A small self-supervised audio encoder (BEST-RQ), trained from scratch.
Training: 11400 steps, batches of 128.
Rows from block 5 of a small self-supervised audio encoder (BEST-RQ), named by matrix and row number. Rows with one number within an expert belong to one neuron, the router's apart. Each number is 500 + 50 x the weight over its row's rms, rounded and kept within 0 to 999. All counts start at 0. Numbers have three digits each.
Before each expert's rows are labels from the 100 clips, of 14976, where the router gives the expert most weight on average: "strongest on" is what is common among them. Only what is clearly more common there than usual is listed. The data: short read English sentences (LibriTTS-R).
# router: router (model.blocks.5.mlp.router.weight, 4x128, trained with AdamW), inputs 0-63
# up: expert up (model.blocks.5.mlp.up, 4x128x128), inputs 0-63
# down: expert down (model.blocks.5.mlp.down, 4x128x128, transposed), outputs 0-63

# expert 3
strongest on: voice: male
router.3:447529530443442390523497498416585555500538565539477459507490469479564512557587582454432509405561449566533489508512554419510467530469552577493503553406420548495475523513460581472528435469574533
up.0:466501435563541423595434466535534505451535418501402482566493371478489447531602480547510588453490465457602553500609594536443489438470489521518540486443552520577537536542463447551526487481599522
down.0:525492502520401589526515565538449492492513555548599554460478536609472443580396443474469485458538554545477563523449506457567433464483458493506577557516529559563542461387522460474454502476449508
up.1:538498514608472526546556453457517516546492385542530487434508449547534558492467502491550484502503434543566503528531436465429519611520429455432457591560380505523426409481464459516475444543500461
down.1:541558504499433469517442514586512546552429500448440514590533472495501451511549521586552548515500502467598503347549409470408526536426502509460580549399455503463499470475515502507528544467601562
up.2:573478515515455531503412489485547547485501523475465526517513653312483423486537498525553504516556572585481583475581459579512503493572519483508462465518439518450521575466536514447544422476501465
down.2:503500465501475480459494498514532496562463539402510443400452368493528500532554486549532526428462512569474532511587505436438381387475557550523443551512467410466402476503541555488506579474593483
up.3:429539478477478530558416532483441562546508482513458513525474530465456478497480461436590566524462490560500410489465476552496444566491498489532469439541583469586559546380389531469557450466561503
down.3:416440543406542498464578539526586568482458563494446478470440488487497544432549460591489488476528530539477521410557520582509497466523474544462461424557490502489529504563563626559536484417497463
up.4:501487531457531522478482578558569502579519508532540543478509413380486423480530550505555443499529494559458505531464489473440488549441547481561605450415473555423526490609425529543503461528539478
down.4:563420608433548514471529413534494498537449455637612448464535501483498568515581492417510504503504527464491506508467445532495558400509509504496483479519570431514523485427524410471441565436434449
up.5:483490536502543447573421472370553518414523444559585553476450454527444513452560480510562440523467462414489502537562436506531390453569455513564456469482505535608484484472617390506429447567516459
down.5:495497431530488497518551555568373494527519533444467541470526496491549477450501455471422401465553577519458467514422476468469629503520539519565623605550508498469505549562478524455526451449455546
up.6:548573439523405473541494433476498505450505455535567405412402522490491487554516492456464551491618503549486504530505496521462536515454504540439442527550412551469468537534453593397606463549489542
down.6:496445514532524467475416481435501494487456499444465477574479529474498490460539418456652644525463467578536424501495530424546497530370515474562465470451522488527520515544408466536508385510581535
up.7:488489488561454506543459526524549561394504491486517578507491509497484478544424517510526448546431458518467442421659430545459451508484573525412398570493419442521496577516513479475513429543477494
down.7:493436473503532532554456517475479419536464429402468413479477463609627505535537562479495570495525593455484507472563458411578515451444464444537541441462466555484570494546538504475477464449518555
up.8:553593564513487478537579472466544559473512437553507477434520534435488463523633439493425522440558426496583450442493457388482405533528509503529534591418461522487556526487547561437569526458520540
down.8:441477503522567581483609425414521468465550527493528521529495437504484468456522645556483540521537432450565496587508507460557584525476501503558451546529470609489518504499387427537459435467534405
up.9:401544514512533445475454480474603482534456592442537515449452401564567508524530461552440519537488501426551574533465552546533416572455484538490487530461496510503476552564507443471536497470458562
down.9:572550491494508621563478581565479514489566574537483483505436560441496546447509583475485486354453595477445530461472526490426452434489520482451497489484585541494491466522462523537457475549542568
up.10:469464563496482498561525482482507561603543533546501518525433435548487410470639531570576522530481471500441524514568476461545447453555465524574548468480546392497515612579504431455528458481541486
down.10:464551542526470493575476483500508449510543409451478510496552532442422587515393473468422633536443463444591601404533413502506506573510513508473450462421462414440489507454527432442542539518528497
up.11:535502512447483433459504460451591463573555484536478491464489436494498486556440490471500552479514354401471499476530444478491383567583469518448461454422463504468497464452434464494518517497547601
down.11:502469376435580511534542506524500467440517576453499499481551480517517565484491474502450480492500475476443600516421499522475519447515533532448502414526668503551467537564571461519511422568425468
up.12:548415512432445500446521581495520561484540520498494499460543513600503445512400516489539560502536564510538626593443557621504541527593529476546458481445454420414518430533482469493410515496493555
down.12:487461537460455522520578501537483512488451520555459461543446470536564535445558436475437573450468454518528587413656496518518486471456476579515541474558489464550518571502511446539492420550517597
up.13:539441411469419531531517519392541558523467512447469505531471431517494441443524494503426476386553573510431533525511615533541465418542401510569509489490511519511543507464507529469564455483598546
down.13:476473483475538500472535454524462395520436545543459546499437425493494594589398563501524661578459450524373548518536463461392498507492524506461499508445503458451509511495500451570550500497482466
up.14:478595500522449583579493456471528449504481492504545462428458465466569566411378535558554454612442490603474523525492490432485479495573458507489488577493524488443470475519509460525412506549524531
down.14:452447470474512498565408536507463544564461555485468524460474597476474477459492423569440513518511587575511521421592564536546598549466489466541506529452446463473430392498433468539544513557534566
up.15:507511575403541473538451478486447547552607561446571506522442516510470495546481585527586578491546512519533556500577426618484472536528570559470431449481552486503496584481488523501495498407490562
down.15:428534413552475449452452526629586498448399517464470445536465476470421421488541480528507502470520584611459471527529591495461492486540494504486512621561475545503518414553445561442474522501507468
up.16:597471511471442497517497454500429578496518496527426446503499567517419384495523532490448464495524446451454558500519517532525545330466488455531506439564529500532565491567559496521531463484589568
down.16:492500473500436436465465473502498493513590572525495470510471443548484529433515566527524591482491496416523499552446636521516435511566566452480526544510466528540531483416453476570476447543558447
up.17:486512598473500494462497471533508510543482543569403436531467418518554485459494416442507511505552420456446499457467441497562583602500530482516422499494483426570549468477508465549578559469554493
down.17:516528437550465489513570437397547488513534538518595500484425471535563553471526513549509510534444532539490470476523535502447458410535480465517560472505422486457563552537422457480524424510495535
up.18:546524502487479470522472531466452513459471445542523420457461431482491459432498546523489439551526517544529552488530616416517478475555509584529487519439587524477456566426500522549550429596506456
down.18:557453495474440494549548591606552430444485499478539493433562487443501530489592625438452480559440496539365555455532369466494542503548575431486564514470526495461518553560574545561515537427500551
up.19:489526539560508538537452430462418506520512509490431481490500497542575518434537547566617606562448509465428490502507476509523496481574580507530452594511492441499494406498555521532473491435544504
down.19:521549528475537476546467498524513561588430479540474480487529494577447513559380472509399463463638510477523542470586511553505434554492449519510485504528464537475535467502470510466454545488427476
up.20:497448563468573465528493511486539479429528506454456539471543550516463522503405467477527461431546478477497509446502478611571543479509477422502564378436603400628475559415494475567451487479490490
down.20:513531444567467538521548467489472526494458461478574551542560557486555441542477574557501499496473478463447536512464407450517445477533499391542425465504484498539413570482527557502431547588544447
up.21:509448435492384457528549438480598491551501480497531452547455427563570431539432498506487395483472497539582565518469469583438462525546458512453535466402528500568423431490426560465422467548466498
down.21:465534555540553472523448564502426526475501473531573426416489479464506552409556522510621525479559558517457406437510443443529548426531503488578416546434460526455488550577536403541585582488581553
up.22:472481555550527424560527588523439478479447495458507560436553584380479492420496456511485434605563495550506453470604494510497540507452480490572566416549574532484475466496575464588400369546484549
down.22:450519558570607429537488448480429465490503475490459527430495552514500513544368563550426421478476420458462484518390478586446555469460493561424531489557477472461559524550491576484505460457536454
up.23:434438536508529507521495541478478531506479467420438501523524550592456513519523467494543420509474517547491610553543525612452498518505542473480506584499506503527461552399488545589486478469537430
down.23:532556481466499511466516535503546565427426563455483458442440594450508501497532445524553470533534577475456529524527593441415497493536356542457568467524514532485608510475545500486512552534478475
up.24:401444377518520475505464505502483534446485513469557539419453444514483545490410410521552516446450557503427459579487530548412484503516510390535433464528501543492416577571481468479464491483477543
down.24:507517471552537495472502508456460548556481565516514544519429484439556533485498520474463494514566459423491539525598503543571475462542554482587432645613448579482470534404487543443497474469478410
up.25:539419538497514369571547432568523514509557523499470538525508570414479451398568519540441557453562455452550558497422550538511468600469504404526558523582451490575462511483456468487356461487505557
down.25:436428479448466597493492571486545490511491411515460530535457521541527461567473532509499498546479493534366473452546521535495473476543526584450455387418588545445464485634508519536499430498479498
up.26:561389560472408499491474535466527461504503519504407466495558533552507503498525582502547501424575472489514366487520467535594539498532562355535515464547495489513528462444493542526442465496524494
down.26:478490419504568486538542527433432514504562468426533537547525523393435552473571459479427506489490424526497594499443583488505454433503500578550458508567369442532494530521559516494552465516507484
up.27:538624467438475505500469557445553485482450526540534492512476545518389476512481437529572435439483420424417431526498524515448477575531551469456561449565552520453542450515448489585419579421510564
down.27:538491397461502526480537485588496531494422502565552448431521475476506533515532601554440475508501542507445475521500500462447481537474534478546371440531497541480477497397585522577566422553492528
up.28:568459491529495546505499489479504477530501523564535522505555492407560476520354442451519540542484428505443529488475469459567426489569499466541418492501601464484498536511444573466501519463446512
down.28:592467513519571532480447354520506544644468503568443500518612542493468474532486447540442429508491472446489525492519548516445501494475517553462428473478500462543580422531602603414523542493476507
up.29:501460487501570407364460469529441431474472532446513528489529562489447473559501501429435459503488433465549628466460618495465530518516529586509510485455549536566509449449589529564468542533563481
down.29:558439443533439463533483446473493551521489541528484568491458558518473615497518488510484517553497502513450364542527497472589523512440573385492532487554480542466545491444474509491505432514507457
up.30:506492575543481514434527451442514510468472465438484525392582614493532533454481554407528544492578569503496469594504540588485493567448438524542530456537523520529397384527469552552487479489557524
down.30:596440488481353491619506568521496510459524484480507490557534450486478522525445511480496518456489474504470506441542461483582460508460492529472493546458426490578534516482433575524490425541496499

# expert 0
strongest on: voice: male
router.0:523501554531552571538449514509524484558404453424461588487551627455489491583445406430564481525578557545446515529605539532507511515471563490563433536519543553438516600515545481459485543548497501
up.0:447568507488526522476560498519442505471513446467585545587543526445489458529465523531491562545512497432530549539494491612509619524533540521457513531577530426449531524536450418372568593526540397
down.0:505456455534582465490546393456596488469534466551513522568462534497542422444570552560481532466452444545408489481445598439553458448567409372518453522491528531493482530440521504617421583412498498
up.1:454527491464527562402471534580522491567574427527606509416467560492525506516419446505559534466530563399493490532480587457494458570487576442510430467544502373569472501466443490499546508483533431
down.1:577500428531611468520484580456503462489555524454458550515446498551483486495533484488485340492503523583498531456540515519472525476439425439500567469423410441486555568558511467613460616486471484
up.2:457533539453355433542420530495519449512506442514635474537481483476469385434504487502537566505496544456538489565509536583572485524517625483558542499469539446540496503526562533498537467457526483
down.2:467593516470383504537465541564570432485435439435574460543462546587449382458441513538518462596553514469504497534550461556585507482528551460575530556583435526480433499528533490533495584472423438
up.3:504521489419467568512485446463482569549549509545402509477484449443523516471520479494544429540515462507456466588433401400473520548422495612483478457531507471525511506504561494483537469560533468
down.3:504620540477577491451512435443555464630507486484477497445474487407506400521477576471476433462486426550555458526492488546481509553492478475565615554541540497504609563502507511645492498444472559
up.4:447451507426561519457562483569434475482492501585488506497416466540494446477530475489524517510473466486569525540518573524473469531604512390548501426496582509538460478496529381500462476528546512
down.4:453497477549566473469482549507494496411494499586473490582515507568517582537545495487488514568559510423461507461510535484516509491445516426507434435487521565505413616511488482518454492502511491
up.5:520542511503495522522460493531504499457589414546595506504510450499539536566468460454435577495481525491589571472454499540450488444492401546569562644481532379531553464507492406539417523607484491
down.5:519504500505447580511502577458434559575516549510406514527481522483537502466426545500567575452567494569498460459515550420505444528464555514483489567578556494511432534438477509527488550469510390
up.6:503477532528429465592422527540487528444453494462566536484439532468479502563445453460530522542402484398515464502561521454512441501442593534501429487567474519416538427427557556533486530504491504
down.6:428448524543510459463427514504536538490461495538509460522518502483402569511523491493517382383516462504474579508504516549483462440428483447585458522480514444449538549597382459516498450450506531
up.7:523432425391556530494578425418469445462378600553532466500484507478483511477487556551580468543470519618477590588517550514524553412499453526590491388500494580575497535494483533532501485490534463
down.7:463604546454526512547468504537483446568538474523557536538619513558481440388552554444645536496472513494538507558513498496406403406421545441457564554491471483443519541458502501414524525504435555
up.8:616447580517452485446457530438488411468415441456448534475486500447461528523486491399418504468528515501461527529454436505510497486534472533578520451479498595460490485485483466552487513439502500
down.8:475440562491515521501536470371500412539430516489495578480542484479397621512535553488592497393480559563580495565503503453548517608550409444473589572441542532458498423447551489448561510486516554
up.9:524524463490450482595531462530421514491429538383476551467527457489507569432436560521505489471502541416479535498550534625461501511594542578554505505575523490491534484498483474581493590495437526
down.9:533442440527476483473609472513559540537590412518603542544472524541433472469442529487418551466553463548545556524378476469568544523395494487475396561552534471427533569486560495528512462512509460
up.10:510499513426539463467489468504483411503525517543459468463490556525537529492433449512508490435612433521549516429452457477431551616469573526456628434487558473486463548489429513531536460445468461
down.10:594465473527521495586558537493549610563496533593419531450489402439491474543578508486501521456425487502431473537451414496417504485443508452498544455466440491540637411502470514483525536538448520
up.11:428465564410482464498504549459493462463626466548392466566503498546506415493474572470470519502466558530577502518529553502546476518520554443492534499561554533417475544508487419504442441517458516
down.11:489481466457583543489484457497441588526456516518433512484490504455467500546528571469558494468579410509411536593483543516485561405680576542457531606453484546486400465487457502529545453479545510
up.12:500447488470480444463547414476518507587457457498558489499469545410494474554485435553565562537530475492478533493547612547488509504477493562478589539509547538432483575525512538472441454521428419
down.12:475526476579450443566495508546522490538573606548408494463450489501563501554508445436488491498478546443414466536474470495387478488424518470510539486572553489565493471531548470462514475588534498
up.13:510517464448523495525500462507454513467474542537476574413459464440396563419418557556499487443525543593487553380469565455474479475556484590486510452566543554497492557476445484529437615516456490
down.13:486562569558529489476498480553536576479493573499517463455548494481552546545492518540487460476526443473456449523444536499452400478466421417504464507340539449475503465588536467489528497552419498
up.14:497478456478480488497488530477526491442557494530504504467567449507533541531524554490448423437537451458521463470433513532573481402406502519578611434569483530455505489481644534530522554436544452
down.14:454544526564548562518451512510519496513509538521472491542512488536589463484464565470539447452483480514582579482561423368509459585598495485423497451480518558501447513570389432531515494448401572
up.15:445486497539481525457578525422493420407448393576524480328433477501527460464522543507571539535573522591514510572506468393496503491498513489421533484474479514506450505471562495556508534473467552
down.15:453516468436545543555529518524460475385545476420460474600504586587487466539456480428453598467535549543530460451431479474580556492525543616482476416458575579523489465523468446538481504552498467
up.16:528503481424408550481417499547379519501476517371560467496498534429521514544408523476452486524524476511506493406500486410449426545520497436532564544442446561509493511585574555517531516556489454
down.16:506504407421562601459460499415570475428542571502489498469573474421489546560527659478547519530452541496511573482483524560432458466473508502532432464455465545493473564475585571520504543532454497
up.17:480468443553572501512486482488476525458449495462469510508537560567436559515492577500479524541606532459556541567444370485464507437376445502465511542468509448475585500526497513423497596461519578
down.17:491457490436412601415520518476455522497520501512530508479610465524419463456530394554555498504552449462402449552470515546442426448575567569520498461455477579463479523496532523450540538464459464
up.18:511555426536479445477557528476547434567473565462375483434481503559541441594540527523519470519591528506512464537512499477500591500429498490477502510509432480464521497539591468491403619538585470
down.18:484515475514449534540537590490464525487557411537533530485478412533441516491460504523434442447422478414531544514476457530489416405547574561436498530396478510600474509510427543512508435481510581
up.19:413516600542578626530484486502380500405487520404542397530431530496510474486525493477519447450478479490579479353590545573521429547552512526467514531545483510492612488525556482599475508583497532
down.19:537502521430520491544532516536441572523560511538513593536537404521519621505427607554455493482518514511459434485514547535527488429499520470422484475553558500541433567486443503510604502483502481
up.20:433430532526515536519571514475491427531459366470534600473490579526566500527490473518459544518455569584508488535542611422479527564463504483487517608517491498461510515504498503488504529438463500
down.20:435590481425450533559549506571491551476530498451500415556525449585430518505486479564456438509430526505367409501476510468541430481510506522528486542499557533442462545463439491574444480529540498
up.21:494500447578507426426485437583431453445505429513438516445547573493513507509486588544473499590515477457534498629573551528523394458438545499519611491392532522515467558441503460529558538433480427
down.21:537564584422550503470533542469518527493483564477495406471493492501475543467414472514498458598538485439443566523564550460492566485544497537504468404521458527457486520565483440465525531509542469
up.22:484447486534490482519627548507488485528386506533528596441506388513471430545582545533501553533579422429509520421515474508525470447498522527483528508458494462421393455570638478430542476492525526
down.22:540610466522506499527407438524409500518620530498527476463466505523524495523430411422513512397583500439616474477462459458549533522446476524473499559510535592505534596437474562456457543386541459
up.23:498485538503467501567431427496551552511414474425546397530633458425520545514446510513473554538474558498495582513544458536487433503455514454412613537534511548476425529589499490501513547432486491
down.23:434513473483440451589408509477490566512542501559510447497472529598393489527563510507415516526489484525524469460439534432473521498597561493534622532429530461509513445482561524488461476466498528
up.24:522582461646549499628448524413384528524459466443465556460480546479404478495585498498540536520482485538458467502604543460457499517455456543518462504519464472502469511480455447527545518535610468
down.24:457422491444471457441523517535534511506514521482562471473555457420394482535488501438431430473575484478449601552468440476474530389518509468528492528488417492503607371535579510593501531532461485
up.25:496509503532380469463550475519572539556586550537446499506502520560413506563471528485436512439443528431507548559555456482545499501443459525459496496530369521539534459474522549542515496510563428
down.25:489483474487515406456407471551569481465541539550495492510500375486513502530436541408606481468449485580520524506472346514486501556544537485567542584543532476516439503496524452427538459508479555
up.26:468511456534514476564539437487421523567508534467563535441495511546647546535440470523509423582428537511415486521563548416525515424532527470499456571483541581463480503542476511390609511511482517
down.26:502524425462494492401432479522504455500466534532429447492427422532473440480419488478427560435528518511537576566412509520422573472459433551461436410605529461488579483497539570571445542535474609
up.27:514478408472471510423501470507565541371506540578476520507506455585536523577495495447414459513478489463492455496378577537508485418414622575422513445547557541410509532498573504518542456436457493
down.27:483477531592503497486419441450474494634511476538566552437562519484506497444619518544401417508568490490559433445552467479562588510434403477534506591572541521524514501463390459516442532496442561
up.28:483507548473499524528528474538466479591511503486511498547422538512369427494629484488453486385508479478485441521479551529490491513422435470600472549449456547449397574472404565547545495474596529
down.28:562590528505490478533516486485530580489408544509607471524489554517475491501416485531564379487492454510480555483523456513410541501562417523523485435565514529450567446503634538472464484479505502
up.29:455516460499480552529454553550603442509525457510469586524491459531399520451470554502550490612469462550438466510571449575491464578465489444524456504560606488589507563484563565516527462576453590
down.29:570569608513505577544452455460455562454451523504484431565520545413519541515535518353488462438461396459481435505544467518540545524491462514437522529488468507430512485468549398504606481471560499
up.30:522495579497405507442535479440413522474461563488538601493571449486437481499483480512509471446615433570530510481528432385501462454533524534462491509559596565475424599409568532434494485518536469
down.30:486528471432579379532429503506521509536574405492520544597439492523534466472451589480412469524549500560559510514436479448455425558530424490578496543450547540473525458532504562523425442478425520

# expert 2
strongest on: voice: female; the word "and"
router.2:522519456480514494499507476597460409482468440584507448550469499475558562548495502505512536489554439412462467502489452458496491488418444530549489483487414439545434388465516395489525583512453527
up.0:512565517465489536491495453498570594466547495434500475450506469525637539433484612469438512450436431487515498429548430495536538513430490529462454489530508524581555444532550517418469494454497484
down.0:458462474542491385537459553520528462511517482481502519598580487545459633486489378557496450605497511473429475465536544531467474538551492409471485493427501523459499446572481487497425591438452375
up.1:533432470431538427509482375512477399527515540459593593521571440564459522501529540430494506535589449493472481565479511598490545523490575477479505439438469459549509579450516331441557435541522503
down.1:496431510418518596538516536522540492441566579530495507513564512508522547533443459526479535471523639490560501554490467553426465605489513585415530488577442460503506483451511487422530508526445542
up.2:482433456471399604591506509518558541463506503424512451536494501557490509549391540504455469540525446589506530489530521492564463414476451550435516416505524499551513497549397544377378577514494552
down.2:461477555575590481483466521518402431488519539445479612490532505515496493445518464538532501515587513578502563490536463497526472501609570525539390502520526511467479496602551562538531545522498567
up.3:498602551518556600554468503522387507487478522405506559478521550484517453473523440504558475465504553463586420493583414543544485495503536489461527567513494498494472548446513505536546560506491538
down.3:480521482582458509472554475636503482487527464453512503518412480550544429461449495516573428519432471440502558468552538551528459474412441452541581451485542464479433449447590544479411494549538525
up.4:580444512471460457539490452475553484499451472520429551579524621464457489556476447540484630499449497469545524564427528559426460506499482485483396449431511476533417367500440464486512498492531434
down.4:349586506475494469492512554462447590603533475557469376544480473526509592468440401566577508554526464510484502433554611477582442437463428532473483539467484476518564466510480565502485538593538528
up.5:527493536454511475585418434452535483485514457558474521546437536406467544501540580602510494556476486539345527454593579448531448490488564439493539561521458425491416487505456529401439570422469558
down.5:443479557487530572493553439522506408546456530462449469586506474514414459547459513443481523521510423541508561457492449464469431513539549634522517408480584472516563494568553489584411487458489482
up.6:486544484559536419554506552565567548405467486431537475501530454514587501539493507567422512638496424437564511499542569475521520536408498520518529534497571562531467451435477519509470584461607424
down.6:559427452498450536500539447379504524492483450524506532512468457465506517422605514523564549443480448442418513492526499586496425445519510423451585474521513479413586550546549491496516543676508466
up.7:468547551517516544514397436476431432451504496479409513489556560608447467457531554443492636472508441490536568524533460489502447417500471527485588521551429542429560482580533551393530547501558551
down.7:529499502413492504537467470448548520459579510500527559494457445473562498435487510494390525505403510528516524432558448518528519476509447538444529539452472466500480520427524441494444463595521510
up.8:467615492503548482469527427450507452470539528431573540567512500458516424523516523535554548534514470396466511524398494496479461542453557603472481494517502447524483525501590520546571491519505568
down.8:468517550469465400468528463431549487470560485481498569529538422382466445544545601496531413443528484426423460462471585543429473461449536527458449466590553463570431489547449557483498509464432491
up.9:494518519522507473519556551512516513566521509517559438416391518577506480502535348424486502461442503468538545499542428519496477561434483422526569432501494469544454533554456596507453560565532542
down.9:480459457490428505571457464579506489534577429482494472568555535481489471551414485437450456462574535442498412461362430519538431548457447534508396537589564533487501500601484489446570562577430610
up.10:464590542463470406498501578508507461394521474538411544511458558378511458455456470500506487464563490499451566458512526504508554601428489471478477425415559477551439496442525577520492506525530522
down.10:515493432478469419493493465559499512510587506504410462426509515509490542522559494539509473431537610529516443545492436563412457521470547482521591476430554560507546489482444471570496438500491473
up.11:618524442495522470453501554512520462529486451519501577445452470557468561432453462556459543423413582531499495504491467471527576489440446450434479485476483531562570527512487423559533525477506463
down.11:533501540372472464480439501523491544520459456476535435534532507509552536570490458451539470431634461471559490392547519571551488458506450559476524519462487481514549565514475566434527440499561527
up.12:549577465490475465502439447494555494513452577549438578488537455533569451477506529485565552453554569442459491551530563485531520451451408455480390599487503488514535542475489387491552515409500620
down.12:551469563500573583482537433430397471538535425528559507474436581455584434525531580559550522488535555495494615478444416628539530440427471494503445462549537523521454531571548492486546509602508480
up.13:480538516566461562528447484477610580512461551549537468446484458438578442539451462537436473471469519594459444457452488555479436468565561421576456477520535611453596495500505445506517547438456572
down.13:464407426465478525497528559463530444457553597452500605535420473529547512463535477491453525484484437528544437513431546411487527392490494431516513446387425495651490485465548487527496472548532518
up.14:526441478498470436515490468509451453437554516470576537485517518510460483528513544536425574491508562513604425441510539527454487457525543463506600419352592485463468466521525542495529581539411514
down.14:495598510423518529526450559434508508473455432548498588468544458591421552467481427488508420470508498469468568514458420479515458520438549531546477522511505439479486434523464535538524542512485465
up.15:479508559561531532526501382418482577444563443511529453396414501449505546473560442451441603472509542565593537584514513500632456484512483535485488507507490466577549472543484485506436573494474507
down.15:627515435496433501535413544537500501497470661442524403529526445501445474501416503488411527562507478432456505601462458475564462514498415526491477490498516473614443553495486533490533509489534519
up.16:550379446503485451476555450494543497501463550494493495471490550534493535472615466578516435491517484540528489538560549524493478447538572546639490616526484492489553519534495517524525526523458585
down.16:552525438486512525479506545452518472451529508462561434573480492570464567404536574443440554583462399546471469568513495416443549561491602487398534517546432491454459492666585608460428503504471512
up.17:463580451522361517460515497428581418389456453521473466526448500463493455443448490476379544496499450433585553524525507597559551557419506456488506525504535524509491456512561516475486632489510556
down.17:449541459500533450496462506499377482406453519472480504506440528520561528513538562571484565539553506441549533558523525544456529475532470491439608456490467516460490585466453478516533544543596472
up.18:401603502596552528540492493516547457443423508527581491472483453449486577431549532504510473438427558504396582566492450580585511393549447432481424447530500508472536577527511487408586492544481528
down.18:487427551547536546395499551550420456516486490454551457549503513541578486434445502513605504496492424442566517443545450541457409454535487515491487494469480519499491533573444488568501518535528414
up.19:518521482474426530548534577408459485530536536540622512493477495510520564502558562504507418562522509406523462540528532499504430497574503419448496477456437571532476503445497441485514472490462567
down.19:516598551456535484562459576427492491517496456557497418410498529557437466390421528478413517519500451458509449548555531457478430583470607516483526481570529494499458514379487466531510598430472541
up.20:467453448605566465534483400570527433523485568350491460536478360546508496547537485517513486480521581479469559534441515514486466584480379514618490526491397484511556483494528545539415587508479542
down.20:509539523535490492512424549479562499506527510526507571392501447492463555541472519480521539433468565544537549488567503497447549481485546489465457545558479487563459549543461483519494459460529571
up.21:495517477529562510465480460450433420579519436492547467560445486527475481474505501539430466545337517469401469469476471444432562498580517530462464528557467497482572572488470533467464529488557479
down.21:530456449405510457517476473471508538398525483514521502583503429584547511427546532474445471538597507509496489568580437453603475543535540414501488519425426595562464536533570538520481531521499478
up.22:512431522521473503519503466566509539429443469456540557525568521409498479534543554533549481499534446396483445487565456567518441491562451493492482520433547474352552472451513573421508473539566557
down.22:484544507579449478535479424562434460497465493449517496487532539570521499580532469486468407575543585558618493452605572462384519564395467526514523529567472575482477510572528455433541400569490466
up.23:439601454585527537523486463470541498558483568590499510576520393468582533465473559447643457483513523531530435602619416526445522522510571549562407516488413454512497513465574521528483416484491471
down.23:501563506460486514503493508537476535497531550501453452434558520476438526573532477405500445437505514599511513440445510493532620599542406544426529479531573569518433471508395514445495498427494521
up.24:562507467543527507441510486447444447552493457505532437423411527531526524554498535427441556427473440505495548533515488615588562558451554465434485504499589512506522488414529529598427488553495492
down.24:506577519546477574438527479549455517411520466485502504464573455423508476571441532541503495439494581515469603455477534496486468518570429363538533446486553506425534610490455559490511409443458516
up.25:484533534496470518569445540466577510446521483487570487489392459481502524471418566475428481521526553498452506585460536574520521407545428474437444513522617544479459582512518502518406502538582592
down.25:473437503525522446411514370662460486482546515460469567425508550461586458451498563490521572532497591458497559462539483547590491510393479422483470486522486578481548454518546485451457525538469412
up.26:482603463459557494515474456477445380560568513612541461519464499583452541580512578450501562451496472388433530487485438503490477486376482496448458461538475493485470540438538577490495521631568446
down.26:519512600558456526584524461429460488452529520425528464588497453469495429410553533431506500500517461525411454466424420542575515552472482416418458599482566475474438557526513550521508522474425519
up.27:533488563483412460499565449563453476472495595507453481488404480530500520574545454457448481484497529396456553439410507486567404511438530523518586410459575495481498480534491569601490510469475529
down.27:426473546463578459473484553415504525542524493542495516507534558558547453509471530609571542487494471509509542522448487475523517500613465604538407539517517589512504478633509438434488488535487574
up.28:385509536508385533511545506567555447508529497482571530467439469508476405532508423515523525433506515376505530494426469603501485456550645550513422450503503404463455507509454575586504485501494532
down.28:453564514414401486594514430492478401528531520586470544513439486548548425536413509463563473525459538425492599558510485494554436511477526458488464505556443503534578462533474519463465556430477562
up.29:452497526465572464456526502550554525503440437500505480484430513577506590510583525549419552396512479464490522470512522487472444491510432414464479479496613466493415492490409491497437473565520471
down.29:516550477395481559615446436573450466427528566385570590555522469548474544516412433534531557489528476468491532511558472549481469498512515499507402438500399448548505531443514482589548473520515540
up.30:507561587454430531451524590538457471491441406514466488496476539447532462548533371613487511500477551514543362502477556446441493476437493554468480497447549527544565571475521611439483428552424438
down.30:440558576503527608468502573555576385487554540462459462492467508460489582475487466478591481548544510410477538418580525444517509509501553577425594502482465476422544412495485473530450481518450474